config = dict(
    arch='tc_resnet',
    model='self-supervised audio encoder (BEST-RQ)',
    dataset='synthesized solo parts of chorales (CocoChorales)',
    train_examples=39062,
    n_mels=64,
    hop_length=160,
    input='log_mel',
    win_length=512,
    codebook_size=1024,
    mask_prob=0.08,
    norm='batchnorm',
    hidden_act='relu',
    depths=[3, 3, 3, 3],
    kernel_size=11,
    stem='single',
    widths=[128, 128, 128, 128],
    init='lecun_normal',
    residual_init='none',
    optimizer='soap',
    beta2=0.95,
    learning_rate=0.0013,
    beta1=0.9,
    shampoo_beta=0.95,
    eps=1e-08,
    precondition_frequency=20,
    max_precond_dim=1536,
    merge_dims=True,
    one_sided=False,
    adamw_lr_other_params=0.00072,
    max_grad_norm=0.5,
    ema_decay=0.995,
    magnitude_pruning=0.3,
    max_steps=35600,
    batch_size=128,
    epochs=116.7,
    lr_schedule='constant',
    warmup_steps=710,
    weight_decay=0.03,
    adamw_weight_decay_other_params=0.01,
)
Rows from block 6, named by matrix and row number. Rows with one number belong to one channel. Each number is 128 + 24 x the weight over the matrix's rms, rounded and kept within 0 to 255. All counts start at 0. Numbers have three digits each.
# convs0: first width-11 conv, stride 2 (model.blocks.6.convs.0.weight, 128x128x11), inputs 120-125, a 11 kernel for each
# convs1: second width-11 conv (model.blocks.6.convs.1.weight, 128x128x11, transposed), outputs 120-125, a 11 kernel for each
convs0.63:135119158154124128128088135118128128087164128128128128200134091138128100128094112128128101128128128139128119144157088104122134145110157120128142138090164157143188130128079124127128128116128128128089
convs1.63:113099106087128161168128157063116128104128145130130121136115128128099125143166170134124140128142163174155139143128128108121135128128152150175118172123141090102132124148128139152120137106097140132128
convs0.64:128183144149108158139159151159138106128090128081155071100128128121099128128087128128139128111110091128079143134120154128128115149113128099181128114134136152102130143128176100139100144117101120086132
convs1.64:108153128112090116142128128146128123166136138159110125147128154128128128128126128128128128128128101110106128128118128101172128136070128128204169145128138128122128116148128128128128153101128132128128
convs0.65:132160128134125114114128126131133128137111168154156128160128120141159101128125128128105103170102128088128138128193137164111141177177097128163156123145128146162128126134103140128144127128172113097097
convs1.65:141128128155104167128128128123166119128128134128099128131154132105117111126128128128128120094128136190146148150128128132183145128158119128138128128117188129128121128128134168173141130139132141128064
convs0.66:113128119108128128162084083149128155128145118134107109128128095128128128163128100128128084128153128128152128130157096144128133117218138128128148176162128128090138163160128128165143114128128107163125
convs1.66:107091128150128143123136128153128154128111128122089105110115149143128128077151128128128093128128128123128174141134128132128128128157128163128128128089143084128136128155128128128204125112184165143145
convs0.67:128146128129136150127128135172128132161128136120177128149126186129128110167128119145159127138112091139128107128098128099128120096169148176111101130128078126133134128119117095149110161138099128128128
convs1.67:082154128156153125184103107207181128148128128144112137093124128128077130134094133122128128112113105120105085139119128095104128164128164128146087120128184095128115086151124128128181128128121126171132
convs0.68:164162136128177128108128128129112128128143128123102148132154128112162148163120075128141115070128157128128128100166127128119232128183155123109112128165148101151115128128128124109120119128135146066128
convs1.68:115128115128119128128163128128154125108118104128128088128128139159153107167128168116128128113184145128128119088128158112102140129128128128160128100111165118128115101092141140092104103105138126124116
convs0.69:128128160139097115085097128099111180128141128115107130081200133124088109104086133132127108128107128157179128152141128114128128076128116128103128138113125133091128128128128128148167119086052115062155
convs1.69:157141070134128128089137128113142128128172128145128128195106140161168128128158171132153164128142179160168168133160093128128133163128096132156137197082128128103141128158166150144160152062085133105128
convs0.70:120111075141115125128128128097119103124138128128127116108136128162126165128191097180113185128155128112089083119131128128133116139102128109104110128158130154128146043146096103112126103093125157170087
convs1.70:091116127128128128118128128108142128094138128074135128138128128057126102188128086114128083116128175109119128137128095108128140104128142128118123100128139130128103141128166173105127128128150147128137
convs0.71:128128108055105128144128143114115128139166128100151128128103128159165156128135128128109128098114149180154122193077105164128128109157128128113141161128146116177148164128128164128086122168133148128127
convs1.71:128175125128113128097128192159128128145160128110128128128140128097143080102128154128101127128128146128128138128148128128137143152128118128148132192128125128128134192091084110115128092128094101128115
convs0.72:157123150128160105102128128110088128128107143127128128128150093123104128170065112166086115128196149113116099128128128165088128144159137107128139128150128128134125128087069073193106121208130094185187
convs1.72:128132128154129097105134200128093136129116128150128128128164177132138122163138128128124122113128121128101156104120099128128105130106151114162128176128128134142147102128128102155137108147137119101098
convs0.73:095106114144080162149144142128098143161090128138128147128115182203128187151144163166094128128128189134128128128136128150153146104131121125128128176119159203134128158128160128140071098128108128140135
convs1.73:128124131088089128119128144128137128109125190128171132117122114116152128116128128119128128090110150110128131124141130131109128090102089173120187119153143128128130128149128128138128114089121125131128
convs0.74:105104128122128128077132091152128121128145126137144172094128131128158157138128116128141128177128138102128072128091125171173159129118113172105147128237128199114177152149118118145141146127128128118128
convs1.74:128128173115100128090128092080128063153108120128128113071147136128140128118128191139208174131199159128128128117151116066153128128128128095125128127150075128064174189102121137118116102128083143118122
convs0.75:124128128128163120109039080113128103164118139093042132098132094128078143128123128128161128135106144163121128142128086128161126175138194171146128174128102120078128110112094106140174123128123168088128
convs1.75:129137151139119167170107067116073141164169128156048143092128167098083125128128149077136125204120103084151128104085125190174173146128083098105104110128128128124130084153137135148128108113126158128212
convs0.76:128114130128157153166154178128131128087128135128107142123128128129128128144128128128128128210128128128183168128128128128128128188124128183161144131078126128111104113108114121090138128141128094128115
convs1.76:169121128099190101128086107107128128132125116085132128128128117128187144047081089133181129120126164151135070055120088163128128128089121113128119108122128128127128169103128074110151128105184172135133
convs0.77:104128154096128128142131156071101145111106128128128115088128089128128132128128128128160138164194061141124128128087122196138168160162128171065128156151160163151158128128128144140108143109194085080128
convs1.77:140102128161102128178131095128159139130114080126147149145128129119089128143132143105075128128119120073144146148128151105128183128148145128128076140126105101128128164104128121128080128156128136128133
convs0.78:128128128128135114128072099112128167123128128154129108128111128102142124152128150172119128141111150158125108128098128082163148168157109128158093128128114096128112105107107121096111128113108088130088
convs1.78:147128128116083074073128128147126128149095127128128153117145128095127128128137132128099128112118107144128150104107128128098174128133119137104123138147128079179135128089134128157154128158128115159093
convs0.79:128128128122128136120135128121114142102121066128128060128102158128128116128128128112144128087143176115128128128099117128128102128093092091089128123155156196175174166119140128160169093100135117128128
convs1.79:125128128111128128106118100096128145131139154096128080144128107128128128128108128106103128131128129052107148159118155094099102183121149144128147128118113149107128128128159070139128128143156111152105
convs0.80:160075154167126132128092127093128128046128128176166128128128141145128128130106085128118128079160128128061159225128186128118128116128177128100128158140128128128128128162129110128128128128100138127134
convs1.80:128128143171132093075128183123142143104128128134093128116129078133128173128175099184152128128126108128135098120110106128128087088150162088114117130165166176146129106093143140128128128129103128161081
convs0.81:128128128126193062067097095128128128110128097137041094101128116156168108137191128139128059107096109128177153128088058146137123154100090135050156125071068120185087128148128119128101085128128128159077
convs1.81:082128090158217128035101104097120144128091134090112168197097128123110202142182184081128128127167136162231193178109074076078115115076151152167137029053137164153148143189115152181116061067188162128160
convs0.82:101128133141128143091151111098148128126118076126112152128081128128103085116101122132097157128128128128051128082110128125114105141091117128128085128099105128110159064128175137086106139107091128185147
convs1.82:128128128076141128122140156128128101128138128130138088119197137099128100093144088128193165113182128103152167095128128131108088128119118128133128128128126137121085136128128128135143148077128128163072
convs0.83:133100128128080122142086151128083165127097082159153128172137112128136138128111128128128106128128119112160132128103115168128154124128094139057128114138152133176130150189114167156128112128123120143102
convs1.83:130128088128128169167128115128139128132153171128166134118129141118128121128128128171102147124102129107102078099112128128065117102137137134128077186128128083151128128083128138128111194088128128114085
convs0.84:128128145128091145112176159113162093132107120109128134134128148110142095128114116119126128127114122121134162176128128128128088128128117149128125128143118128149146128145125128154097175148073140128128
convs1.84:098152117169128142128128170108107168123138135133128156131124128080125103151121120083106128154091143092068166112107095128118141069128166128109128121189118128143124171137098104131128128128148115091156
convs0.85:156160137128111131129139128128104137119154139111099128128129088116121128128156128095128064104128128145204106128097128161177137128128113131128165070128128171128128128169128128128128143154128128090128
convs1.85:085107144128128149133109122143159120128108118119077128145132103142116125128143145118128104104099113128091136128128067139103135151128138128153128149130116118151146159142121101114170121168187128128127
convs0.86:105158100140128169113170151143141121128128152135128128128128141128135110149132128128128095059095173181163128167116110190128128128171172190141105142155168137190117150087101071171128082128109118108106
convs1.86:194122128120110133128128177123128122129150128122128170172145128115161147128158122184131173128124128174128119085128152126128128114133128128095134156128120180128120128145128141128141160171128185113128
convs0.87:128121120124144113128154108128109140148128099159128128161128146147116101128128140128129133093105103141128156077119086122128129128087087100200115168166140081128110152128128174128115097141128103128183
convs1.87:125143141133162121124072143129159128137125128114137072122135128115152128128092128128149155067173130166135128128128087085109089128127164128163128146161155151145128128144114135128114148113128128102119
convs0.88:145154116128074161128130087161127161102089140089159123133128154130108102128117139174135183142130128096091146100116178128146095122128128154086100068126147172165189128137137128128128128116128128145116
convs1.88:128128113075127185115139128165129130128128129124128102128110128133143165128124128113128109138128163187132048097155104129081146123139184159166128143181141128123114128103128128132128128175141107142169
convs0.89:124175095098129167088128136128050187128081128122102128156149124128128128091128164107148162110148134128125128102128160122133128153129128128105147172086129128111118086128137124067122129128128128070153
convs1.89:092128117203072090143145128100128113147171174142108128116128153113160102143128128158157155147134079158107109111095110122128128098128128154128131153138164128152116126095145141098128131131128100112165
convs0.90:060145136128144125132131102123114128111128128128080102128128093089127141128128128098109128106147118147163128131128134128142128132081141142141135128172128147128059139098114162115142114101127136128165
convs1.90:160157140140122118169128129090128128070128129157095128177128122128119149101154128126128119193128099128128128090202143128132156133172128159194092128126123128149095123194096089128128073105114128169128
convs0.91:161128130095144150134112128176128120144148128212120161127128128117128089111125128145128128134100128147053125139136097102122128164140167083097128099128140139156103105128097120118094128100156128130107
convs1.91:134139150136100128122128193143128128120100116128128144115093151147128128177128128076083128120188128104072175116128128126086128128128131136108171174151157164132160204148105174110180128081119128111150
convs0.92:117072144128128128128128134134114107107128115128118128136160113128128125155096143128126110170128124128084151145138128136128144128110100125117106128091128128127152135132128194128075145128124128149152
convs1.92:144130117102135061128099114135121157133115119133128135128171128098103055150128075143173110114128128169128109099088131170095117125144128128128141107139125143153128109156101132176128138152128201119128
convs0.93:095128108128153161072128135125128128134112161095128115125091128151092133079139128128087131096123118128114169130157129128128128120100096114055140128128127107128128128132128126122149128106128113150155
convs1.93:138111101128137117128096139150124127136143189123129128128143151131081106074147150152138103128127143100151128151128196128128114074091135128128135128160148162144128081058091101144114085128128116129128
convs0.94:150106128116122128121128128128100128134128110101105100128128128111159128132116156122128134141158163069111108158130128105105131128096122109130128128174150132177136105127148093113114128149117128157085
convs1.94:128128128142162075159128143128128087137212128128184134089128128122117211128105148110102128128128102151128141128128134084126128097128128141098114128128092122128085122149100150128138152100124128127140
convs0.95:128100153128148102170114136168136128106128153128134104138128129092128128133128127141147125128137117156153149128128172128198139128152128123128059149128128128144147174128185144146153110172126128128182
convs1.95:128075172142106107133128128124148071128177128098128131074140128154128121160076153147071128128128171123147092108097111080104086114128128106161157130112171144154128128128225128160128080128148128168128
convs0.96:135104128105126084128135104128128128128040087131128149095152088108168126155131070091109128129128128166128128138155128165100108126128128166115113127121128136127128128096127119141125166158128145128141
convs1.96:139140183128128131128128155129068152132128165152128118134118161179087088157151143128128166149123161129161142128113128157110133144128176128079076135123128128103098119151110128163156162153124115173128
convs0.97:128113128084139128117115117128045193152100130128062128082128128129120128117134127131117148098128154103124115147102127098161144160128142107128111098118092128087067131119128128180119128128123150171128
convs1.97:128064088152096162128108128173128190128128128165126128115128128128128162129128133134121128122128078109068128128136179124164076163113162128092128128117121128128143163134128163140128146112107159196159
convs0.98:128116130107180135113096128121194128145119157128169116128128141121128151151108128143101119095120121109128128123087128169128123148096150140128127122147095184095074128108165149141145133136154128128151
convs1.98:128128128128109128148157073117107093135119128156068080116114124166128116127155116145158151185128144115133087165118117099150143078139128128128128105182178116128128128128120112128158128152141126128128
convs0.99:128128128126117133121140144163163128120128128128139129128128128154152128119150128128131128128157137128140128150103128117128128128128149165121128135128148159171128107111129104128128202128151145164128
convs1.99:196128123102128139130125126103150139116107142135097128128128101131067131128143128131160133128182128161129139129128137114156130132106067128128070128158123128128152128189142128091135128116131131093117
convs0.100:128128076128128128128128148128128154179126145128128128128128128142136084128136100114128079128094092128118133079128128128132118106149133132158150128159128128116160128112134060092158165128128152128134
convs1.100:128159165159141106081158155151114118128132128067156081102128112097143100145128128160179128133161128128128113128136094128115127140120143156127117132128116081158098095128111126143128148128150128128089
convs0.101:150112126128128157183147113129122128128128128128128128128139103130092132164091116128153128160170134128101101148131137118128128128117128121100199137187128136128128114145114128098129167128128143108094
convs1.101:128110165128080146128131130145155128135157128179143121110128071138128072161121141120093128128096167133112128128133132123165107151100080139102150116128153125128128136116069103128128128103128139128189
convs0.102:091134104131133121119134140136128128141146089121128147097128122070082065128128097152108102128084128105128128128112128100128112093128146133134134131128115153128123176128124128131114128113149096141128
convs1.102:128128163128109082145122128116102128134128128157129128088093075096157105124128094128126146128124128135128088112128127128128141128212128153128118080138096140121153164128143128128128109144128115142153
convs0.103:128141128128138157119119142128129128128185171131146149096109128093168089136066128135118155106159128135128175128152128128095138128076128123114157043132163128128149064091149114133128149126128117181142
convs1.103:113070045127133128153168155128138128121082128119131097085101118118113127091128128111109094115136128118127128128128128143138128128177151154128208153189067128103125155087128069114140128136132130102099
convs0.104:122191167128136121126075128144128075101128122113128123128094124155154131162159140176172135128154145174213079147162129134138071128128154099083178152128130128141119128128107128156141140128151178128128
convs1.104:128128182119127164118154128128128140120133150128128128137176134146130163128128121128128137148128128128167136128134128120146128142099128128155131128177160128128162130119128099128128128132135128119128
convs0.105:188145128138128128167128128093153123080128094147128104163147148144128167149128127125175084128128151128091105128130165128092128075136234133142144112174128092187128129140205130128117145087113100128128
convs1.105:125128128099128128126128147150128128177148142129143121173136195128178173112128052128125134102128128087128122128156128131164148176152128119136132106089128086116125138110151128092073164098128141128161