python train.py --model="self-supervised audio encoder (BEST-RQ)" --dataset="synthesized solo parts of chorales (CocoChorales)" --win_length=512 --norm="batchnorm" --kernel_size=11 --optimizer="soap" --beta2=0.95 --lr=0.0013 --shampoo_beta=0.95 --precondition_frequency=20 --max_precond_dim=1536 --merge_dims=true --ema_decay=0.995 --batch_size=128 --weight_decay=0.03
Rows from block 5, named by matrix and row number. Rows with one number belong to one channel. Each number is 500 + 50 x the weight over its row's rms, rounded and kept within 0 to 999. All counts start at 0. Numbers have three digits each. After the name is the row's rms in percent of the matrix's.
# convs0: first width-11 conv (model.blocks.5.convs.0.weight, 128x128x11), inputs 88-98, a 11 kernel for each
# convs1: second width-11 conv (model.blocks.5.convs.1.weight, 128x128x11, transposed), outputs 88-98, a 11 kernel for each
convs0.40 105:547500560576492551454439444497500500454570490486490424436601500500529551460592500462500500466414447549558500500500432500471513459500500500528500561500522565569529475557489486500469494483516499500433554633500493533417502483459526550565480451400500512469476564416500483553500462500603451500500500454524375516463530500486452446500441502500500451483496537482500489459
convs1.40 101:500500548500563505500441500500583476500502513472500541541500500500467500500472500461548500422500443455415462474500500451500415496500533521489522555500600590491548578500500467500500524500500500491513434483496568500397529511500500480495570546500531561500500549500499500601577500434493484521408583534559500595519637487500424585556500534501506442481450541530322587424
convs0.41 109:557500540394439463463500500428500504510500435462463395507521500515500500479566518417571499500500500519416501500500542500500500435605527512552500462471519476415459500500493394513500485561500493500485438436500413568500500499532465500512519500508500468590452609500575583418606454526557578500480500551490562569500492414500448529500417466549428488436416575522500402627
convs1.41 100:443500478489500481408493426452500535500456410431534522498422470555492478530500452595500581500500500479508500552452574553500428438552463549530538531588397447456525516500525500465586500500479486485500500554522403537500503501454415518532500491474505462623500500500491446485489599420572592500589585546499467500500415507409463468500500500491584503525490500551517511529
convs0.42 094:512577465586558436486393564535560449500417484500509399500528564500529523544550500424558497567580570530500474500450500541568500564512578376562500500580453500418464401500593490500551500555465500625508500500500477413477570472612487420500588522571500500525500465368461500500500500500500467404500606585520577607531543610434590413493434443442528500483575500595500608500
convs1.42 098:482539462453543500531507500555500483492500500423500517500481539500542474474529500500500497445518500504500521500447487480557556500500518500599500426457500532451500524382525500500500500541500575500598595449486509531500500443500481590507556555528500499498503447500591490544500500500500553532591500518527500471525500488500500467539507500372537456410618500545411607411
convs0.43 096:500500500539500622466500420493436500537390358466532665545500353438505380490566534505449470500449521500482498618372491422577500529500419497559454538703500667500500514411500384475500500467500526425594482500500511500605500628475472508572459551510500565522454579516403471495490500529534466624510470510554567500557576449513584500440424573586456367500468592500570602437
convs1.43 098:461595500500484429500500500513455530550610491456500409569500540500538545469442500477500363500500500500500479517500500445500500500393536557434361389546500544500478483507500459384430500475492443504485448500508531443537500426500527559500500454446492526635500577408593500567500500410506500500518533506621500597536576461465524371501456553513513426500500563500493464500
convs0.44 096:500536556500500601504500500416428453507570500543487629435476500516564477500546500500500500452500446500473604500515500407500500526500362438473516500500513500405500541600516535471399529500500500500544605500526500444440522513500477550621500468458560543552500468500442500430500500609505500503456498507534467539500485449454500479500543500407577535580500500500498462445
convs1.44 096:636607566597500480491520433500466500549463469500395573527384434416565500595503543415535571485500500411397622487680500500470531476416417500497473500475546500416500382612500502544519555486551520541468500442471542500501537500452494500604500595500535516567500486500512546500578500418500552455545500500500496544500589537505553432455505500589388534500439395500581500451
convs0.45 135:556500412420546613431500456421399480477539546500498457519500541626500480432493500511591500465526621506500462451500567429512529531590601500578469533500498446480536497486500500536500525568500486395521423523545582492500537561544452500500694588500550414608563500525468500500495500537500500500500500454478497515500560563500500500441500501568522500438467491516500549608
convs1.45 142:593500489458500500500500448406500486500476544426449500475415516473502545508472463476492427453461457459500515537553500422483500456560500529588500431443436520536500506500572491539570586511500500444427464518500529537396437500462500586435513461500483416500500455561500516516497460483500554487548443467498582517456480614451471442500557500540505509573500423429500443531
convs0.46 094:434500437500500582500524583500573500500580530500500553500560604500562500454500500476544500682614500571530539500511564500439500500500456457414471507454459500482500533525500538500500438579456500582491400577424478500500538500420500515472438500440439500500558500456470375426499506500629480502489495613456483524500534526548500463428500469471456565518500500474545528455
convs1.46 095:498527562525577468555500589506658500500500432500554500480507526560526500522500527562584459584561593500500498541442528500500507517405320488504529551485500504622550475500475501491500595500509518500615446526500465433500500584544448630642461436417453509500559476420547423533500500500542538538500558500601536500500500489425437500464500500500434588510493433479461611617
convs0.47 099:418523448443432564500500553528490500500515500644537534506571572499576536500517622541518463432573566500458543519500500519438500515549482500542500589480539488459506525492478500493457514500500419513487545478500500500500494579476500502342500468496589439586500567500574503500445500543500509500482362500469485480450462407500480552514595500500476501569538569447626533500
convs1.47 096:456500463506611395500429441500548587412500413502570569446500441532531534603602545489500445566512500441500516563493500592500516590544651567607500343504469496500437484500500481500436500500496531462622512516507557453451481466462618500514478569413571578481544500500500603492466511493468511473391500487461502475393500511492500500534500540500530509508463500500500500425
convs0.48 096:476500584468462500524457500573560497486420500541500529500527522434480508520500500517531560570536471415520500569500499500457500500598434411483546500431447500592462438500500513500503500500499321492523468523548500413536500451504427445500514492441422500472500497557441477423529500500486490500542451500500500477588603514570458519529545535549445517542582500558583500500
convs1.48 099:558443500448500559500582500551498500500500383594500591610435500531528475500398412488521531411574502477482566621500593500500500500538561510454504500566442508540500500435442452627500500500556574540466500500393606500522595583471438448514574500488391572498639563413574466500456500481547603482533500561508463555558455500500528470564657512514438500504500520500569468500
convs0.49 102:500500603500440555627586500516541500450615593597429414529572500455493500512531450508541500497511500435478500526471451500483470500562500491571488415500561473456569455440521470482506481500602500492514500484500500501500500504563534487364518500574540500490569475475500500505500533452500453500500380532500516398572468500470619415500500484376500500500593448434524496466
convs1.49 093:377500458500556500529484424526500572500491454501500425436512551500566479494500539474520457527530497440538500469500463460538574486526500433500546456500420500448500400409500500463511545500517501593500617446356421538565500423471557500425425431465459404500442510500593489500476399500500500549500642385500511506495433500413432456465457507478484500500380500484395428500
convs0.50 101:500525500476415500459457500532407483500500500409511511569429423500548454489500500515521528575502500500500377531500369549488500500500500386501522500500518617558500482528500510526500442446492479500493463500448500519488465384471446500513446543500468551500505450500435468392500537398578475500500500500486496523500458500500464517435496589529493530500511460500467500541
convs1.50 100:536404500500500500533533496539500569500526500392498518500500500433482508556567527575543520564511429356396526479442500450500500479506511532485504570504500436515500533500487500500653504570500500500500500526500544566532500624532478377477500536500552464500502500424356500500485425449549485500507500541570500500508500503450500429465639500402570500500491435500500538413
convs0.51 095:486388536623512408510558556500464434461511422509498516461500540581459500512491416614550500511397500498449500490424514394500559569500500461407500440532527486500500428536489500491452493538608500500500516544461547538605514601500500503500555444526531491498402480500498500501533452472500500575484500509500657500525566460521632475500466559500555470523463452500462437503
convs1.51 096:500529512479447592500493450730547422500470605500474548465475537496427629502484564500490403500447400360444431500496553510500532500587465500467438548484506500546517500500500500449500500512500500563499500662608542556533519615586639526480500500564500499500500500512530369514582461421500541599433428418461588561484433499442500454470417500500490509496494488486500422513
convs0.52 094:500583505451440448508500500603500533471378575404639542534452500390401500500500451483500500437500415501414499455478484455544500384500500443500500464500500468524415483500487455620500500500510593500534509554388455434500500472433437523454459374416500504490500466500556433451512449469585500529500591520551500527500542544500465437432440548500514538477500389477500497352
convs1.52 094:520472530473418516520469507449470482623629470420499521446510500496500453471575555420500478500500627500485500554546497500578500500519498539500500513457592500500545546533500442568500500500500500472483500500500522510525500571500424500443500500493528457383567500500500476375492500531434500439584505518510500442405492452493463518500486584500400554484556465396473500500
convs0.53 112:481561482541482500500455500436500447500500551609522568483500472466500578500505483505490462533548546500374574438500507508500500500564457515430570500467500500500512500488528519500500500479500486500500493437602506500473500476499454531457500554526500500475476489513500500500444500510530479504528550500461458500396500514535460500491626500500434500500446405500500500500
convs1.53 098:500432482478429519512419477592512448516512500500489392474518500494455500443527500500500565459509500500415406422477519500455557466460500508455551496500558537536554516522500546497510376500427531466413441554467550500500580541497545527527536500513493634560548445398500500491500551460429523500500500435500500500500469545500500500504500555500524464500559375500428580491
convs0.54 097:569519480500523575536423469500360479548454594565500544560500500485402460500500396522554500500500500500426500556441459455500500506484500500535536500534500401528383483506566500500389500396526521500500557467377432573521533500355500456403500549518491409486500500434409504550455398500477507607499652415483500510500500570527418559500500500500554592500366538509497453500
convs1.54 099:500524500500500422586491441473484604556427500500571542495511500517418555456500500467578550500500500453468519500453503553490544669476564654506531500500451455594490461484483521500466362500470500646499486540493500500500510475500500432566429471512484460565500589492500590386526500435497500541500581500365545477517500500413565483603500548490453441562500500441567469486
convs0.55 104:537500476480600524500448476513444596526463599500635456476472514514485475399500478388500511569500557500484444450562517475500522500450500479563500500500468500500480556500521522587500540590525462562477494500479534473531471596443464576502479446508395496500535462500551544572594500548500500527549500486428500467500384492544500493521416525500500449500446507449496368500
convs1.55 096:653485566581553538500587500500548508488604486636500500436481567500324425495500500500508566568431500482500433423500500481419459559604497581481522552500554507500535416500466455504468500500567500579464443500500398565500574501500500500500509480500564500458542417500500601464673500480500515519425500571449484504497500452540500375384427374408410441500455508624423534502
convs0.56 100:509601475461545500538501501500500455500500500390482500511500500461501400500500490522500487500390493500450510500479500470500502500377500457500500631426482446513420500536433577520500628500500561470543500562609476500470498507450459449383484518418499500423430478500500376428500515578475466444500500500614500500397506438500500447452499435500549523375619500500550538500
convs1.56 102:500550563500500500602490622481552543596500583460537500505500487500418570500479500500533448537480500549500572413485355503482497503500590468501479500468526448500426531514500526563500500523573500557408500568533461540522500634449544539551381500500635385426500525589527499475532324500500500471483464567537550628470575573500534500478500495566532500485503500496409555494
convs0.57 102:479515426500500528549556500429576500546587473443500500500475365500464450550564484549500418500500498510500433573500500500500577500465458516567500500515491513437562544500563500500618516519510504472500511419485525516507500514572522559500526500500500500517490465443500500500500578500500594577493382555408586541500477532500527465563501500500487564410512500551500573500
convs1.57 102:410497614513500500500549426450576594500500476454498559500538468530541523517628500518500416497549487541582448483500532458623500528500470650511590384468632524465500561517500500500503582444461438500510495596500500564529413608464605519466500512450500494453487485492555519477405603547529500442500429500408499428564542500500528587486583564564547452412508569549464500484
convs0.58 099:554439482438500500449464500500508492514500582500500533500500558500407460500402425498479453449500466457361500369486478625500573500583515532598500559425590454533500448419500529458467500459375561500528500485546500594511514423535444473511500608584582543440500619508595478521471629500613500505440512500500506500484604437490462504451582528500500443466597540513500500512
convs1.58 103:500516552514497611567500565540500500500545459521465500561472512459500500510529495500440504378500500500467500447554500565565500404575521500466553492428461500500500514557500564500523500463465500423454500454531542509456506554570408500568521500662576659496624493460500524658500573483573500422522479543510492548501575517500608500508479513516404584500500500540437486502
convs0.59 104:443551474508405590500500494500500385405493462500504597500500532731476500500515419569446500500438478500500490519569500500490500500480451524459511458432434490462431547472436566500482437534500518517511485441477552479440500556519457500383488523460610537565481499531458500515393500477456430412471554500511580500605544500500500489487423500536486519479527500551568450394
convs1.59 097:500413548493442500497405500468466540500455525448469500500505554561500504562500500541500462550403391457575500536529500470498590553500500511500500500435454463516570554498539451486500476406427464500432455500500531502500475500616517500405475500508560492557512484526535564575510513500500500500553346524485590471538412476439500500500552550500449572443500518478500500511
convs0.60 106:471425374500445468524469500573440400421381471504403514500500506589500449525398533573520467473500439590413599500538497490500500500500555534480475508487490437498500525366466500500500448542529507500499477511520500416490500448508500500541511480520544500477500538400522507500486500500500528545500553535500492462558510488417500608602455500425464429476528482542425500500
convs1.60 102:478501489478500373530445549485600466403444377500491441409530637500500500515572500500500544561535483500500457500539500482396527458517529426576574529425508499513485500500460430479528476500500477500500509383394499464558522483476500500467438500589490450473500490500561438524520431500553404443500563470500445491537452560425500500500478541481500493464526467496531500500
convs0.61 104:481500500555500639482589500506538446486575480428500475481526448500500442500492397443500496479500590495550469500500657602500508444492569525411408491455458500416500549518489617475426588581539492500500576621484500500452398448487546600500527500500412500620500589503347500337500408519504500500500412552478551472500469500503439540500500500546500500575518612499565489458
convs1.61 096:606494520500572558552432620520540552500500500610500500500423547456490500431500459522453404500574442500535500478500381543484501428500410483554500699481500500500454517460471500500500515500432437517546489575538500500500488411561406500398522500500378479556505500491490342538470500500485515490467513420411448500569421447516500500444546514555500504500411500391408501543
convs0.62 091:485500500482490593468448399500528524500464498586506500503508491489516500554541427449548489500510353483485500500544500626500538515471418401408500467411500515500408474492532500456474566550500500439567500500498475500496500435502500501496446537507439500500550547422451397490456561500507436500482500433500569595500500497557556472463609473524500508500488473459500519479
convs1.62 098:565556500500500500500500500548407403552500508500552500512500517643600478447500404500500518429446455519500500500568494500500500510504432500507557500561494477500498364500535544391511593542546500554593588500492476426494455500440500550581454500500514541484478535562481500479500369543512478500473490500500561637490515500500480500513623499543534567449500458514531421508
convs0.63 097:438500619478604475500500458516456488509500490515508500566475445499426503513500500500377525574437439530530500500508674435500500497406500500500500487422470500450606392500500495618501420492559496438486526553500478467541500500500461494447408549545500420500500500500442641500478549562599589409463500500500500492515472500443553500506456529500500531447593500522491553512
convs1.63 104:499495500557500571528651500433466488500500474425500500563468532452407503417541526500407460414512584536500479541529498500449500386453500524500449550496511541500487500500500500500489500500510525500539554537527524626478527500537550509515500577396552581491444490441530614590500465339476500500500500499500500444500511584500488500500500604500537500544500500512490500500
convs0.64 095:471500471615500563403500500500429556415512539534543600500500512444516505539433536500562476500526539500513545645441615500542498503454511500454500500585500572585525413446500469498520500496573509497402500500567500500500419497500500514566500546514536500505500471491484397469596500500500433500500500433536500496530500431500500500525525442412526493504500556500627500500
convs1.64 104:484509379527502579500520500500500518500415504476500492505549454500500480495453500499500454519565561500457454441458503524500477460425526453473545403500500511395500529426464500495510500628524500500500456546485476394500500500507500482438500441507607382527566482570500491451500546390591531607420542479604597476500496500505500531500500500513429535448517500412459500503
convs0.65 097:500380576500512500500447450447500556455500491425514500500500550523483483500500500500495500500589472420478517493600500593491500474500616431500520396509559510443529500452500500546547500458429500549500500473596500564525509526665494500357380500500500500522585500546500482655500547578500560376545519500417488439540526417516532473473549500525476528473496453440391477447
convs1.65 101:500433500487500443473534500522394500500500472428500478514500505471500410500500500500500500500500561548481534510504531448500441442608601579602514437434446551480500500500500620483423520419515500494472633497500449517500563478435623500454466479566520549479498528500458482572436586453523500501442454547519454500496533529500419434450497453528571500412500442440528549500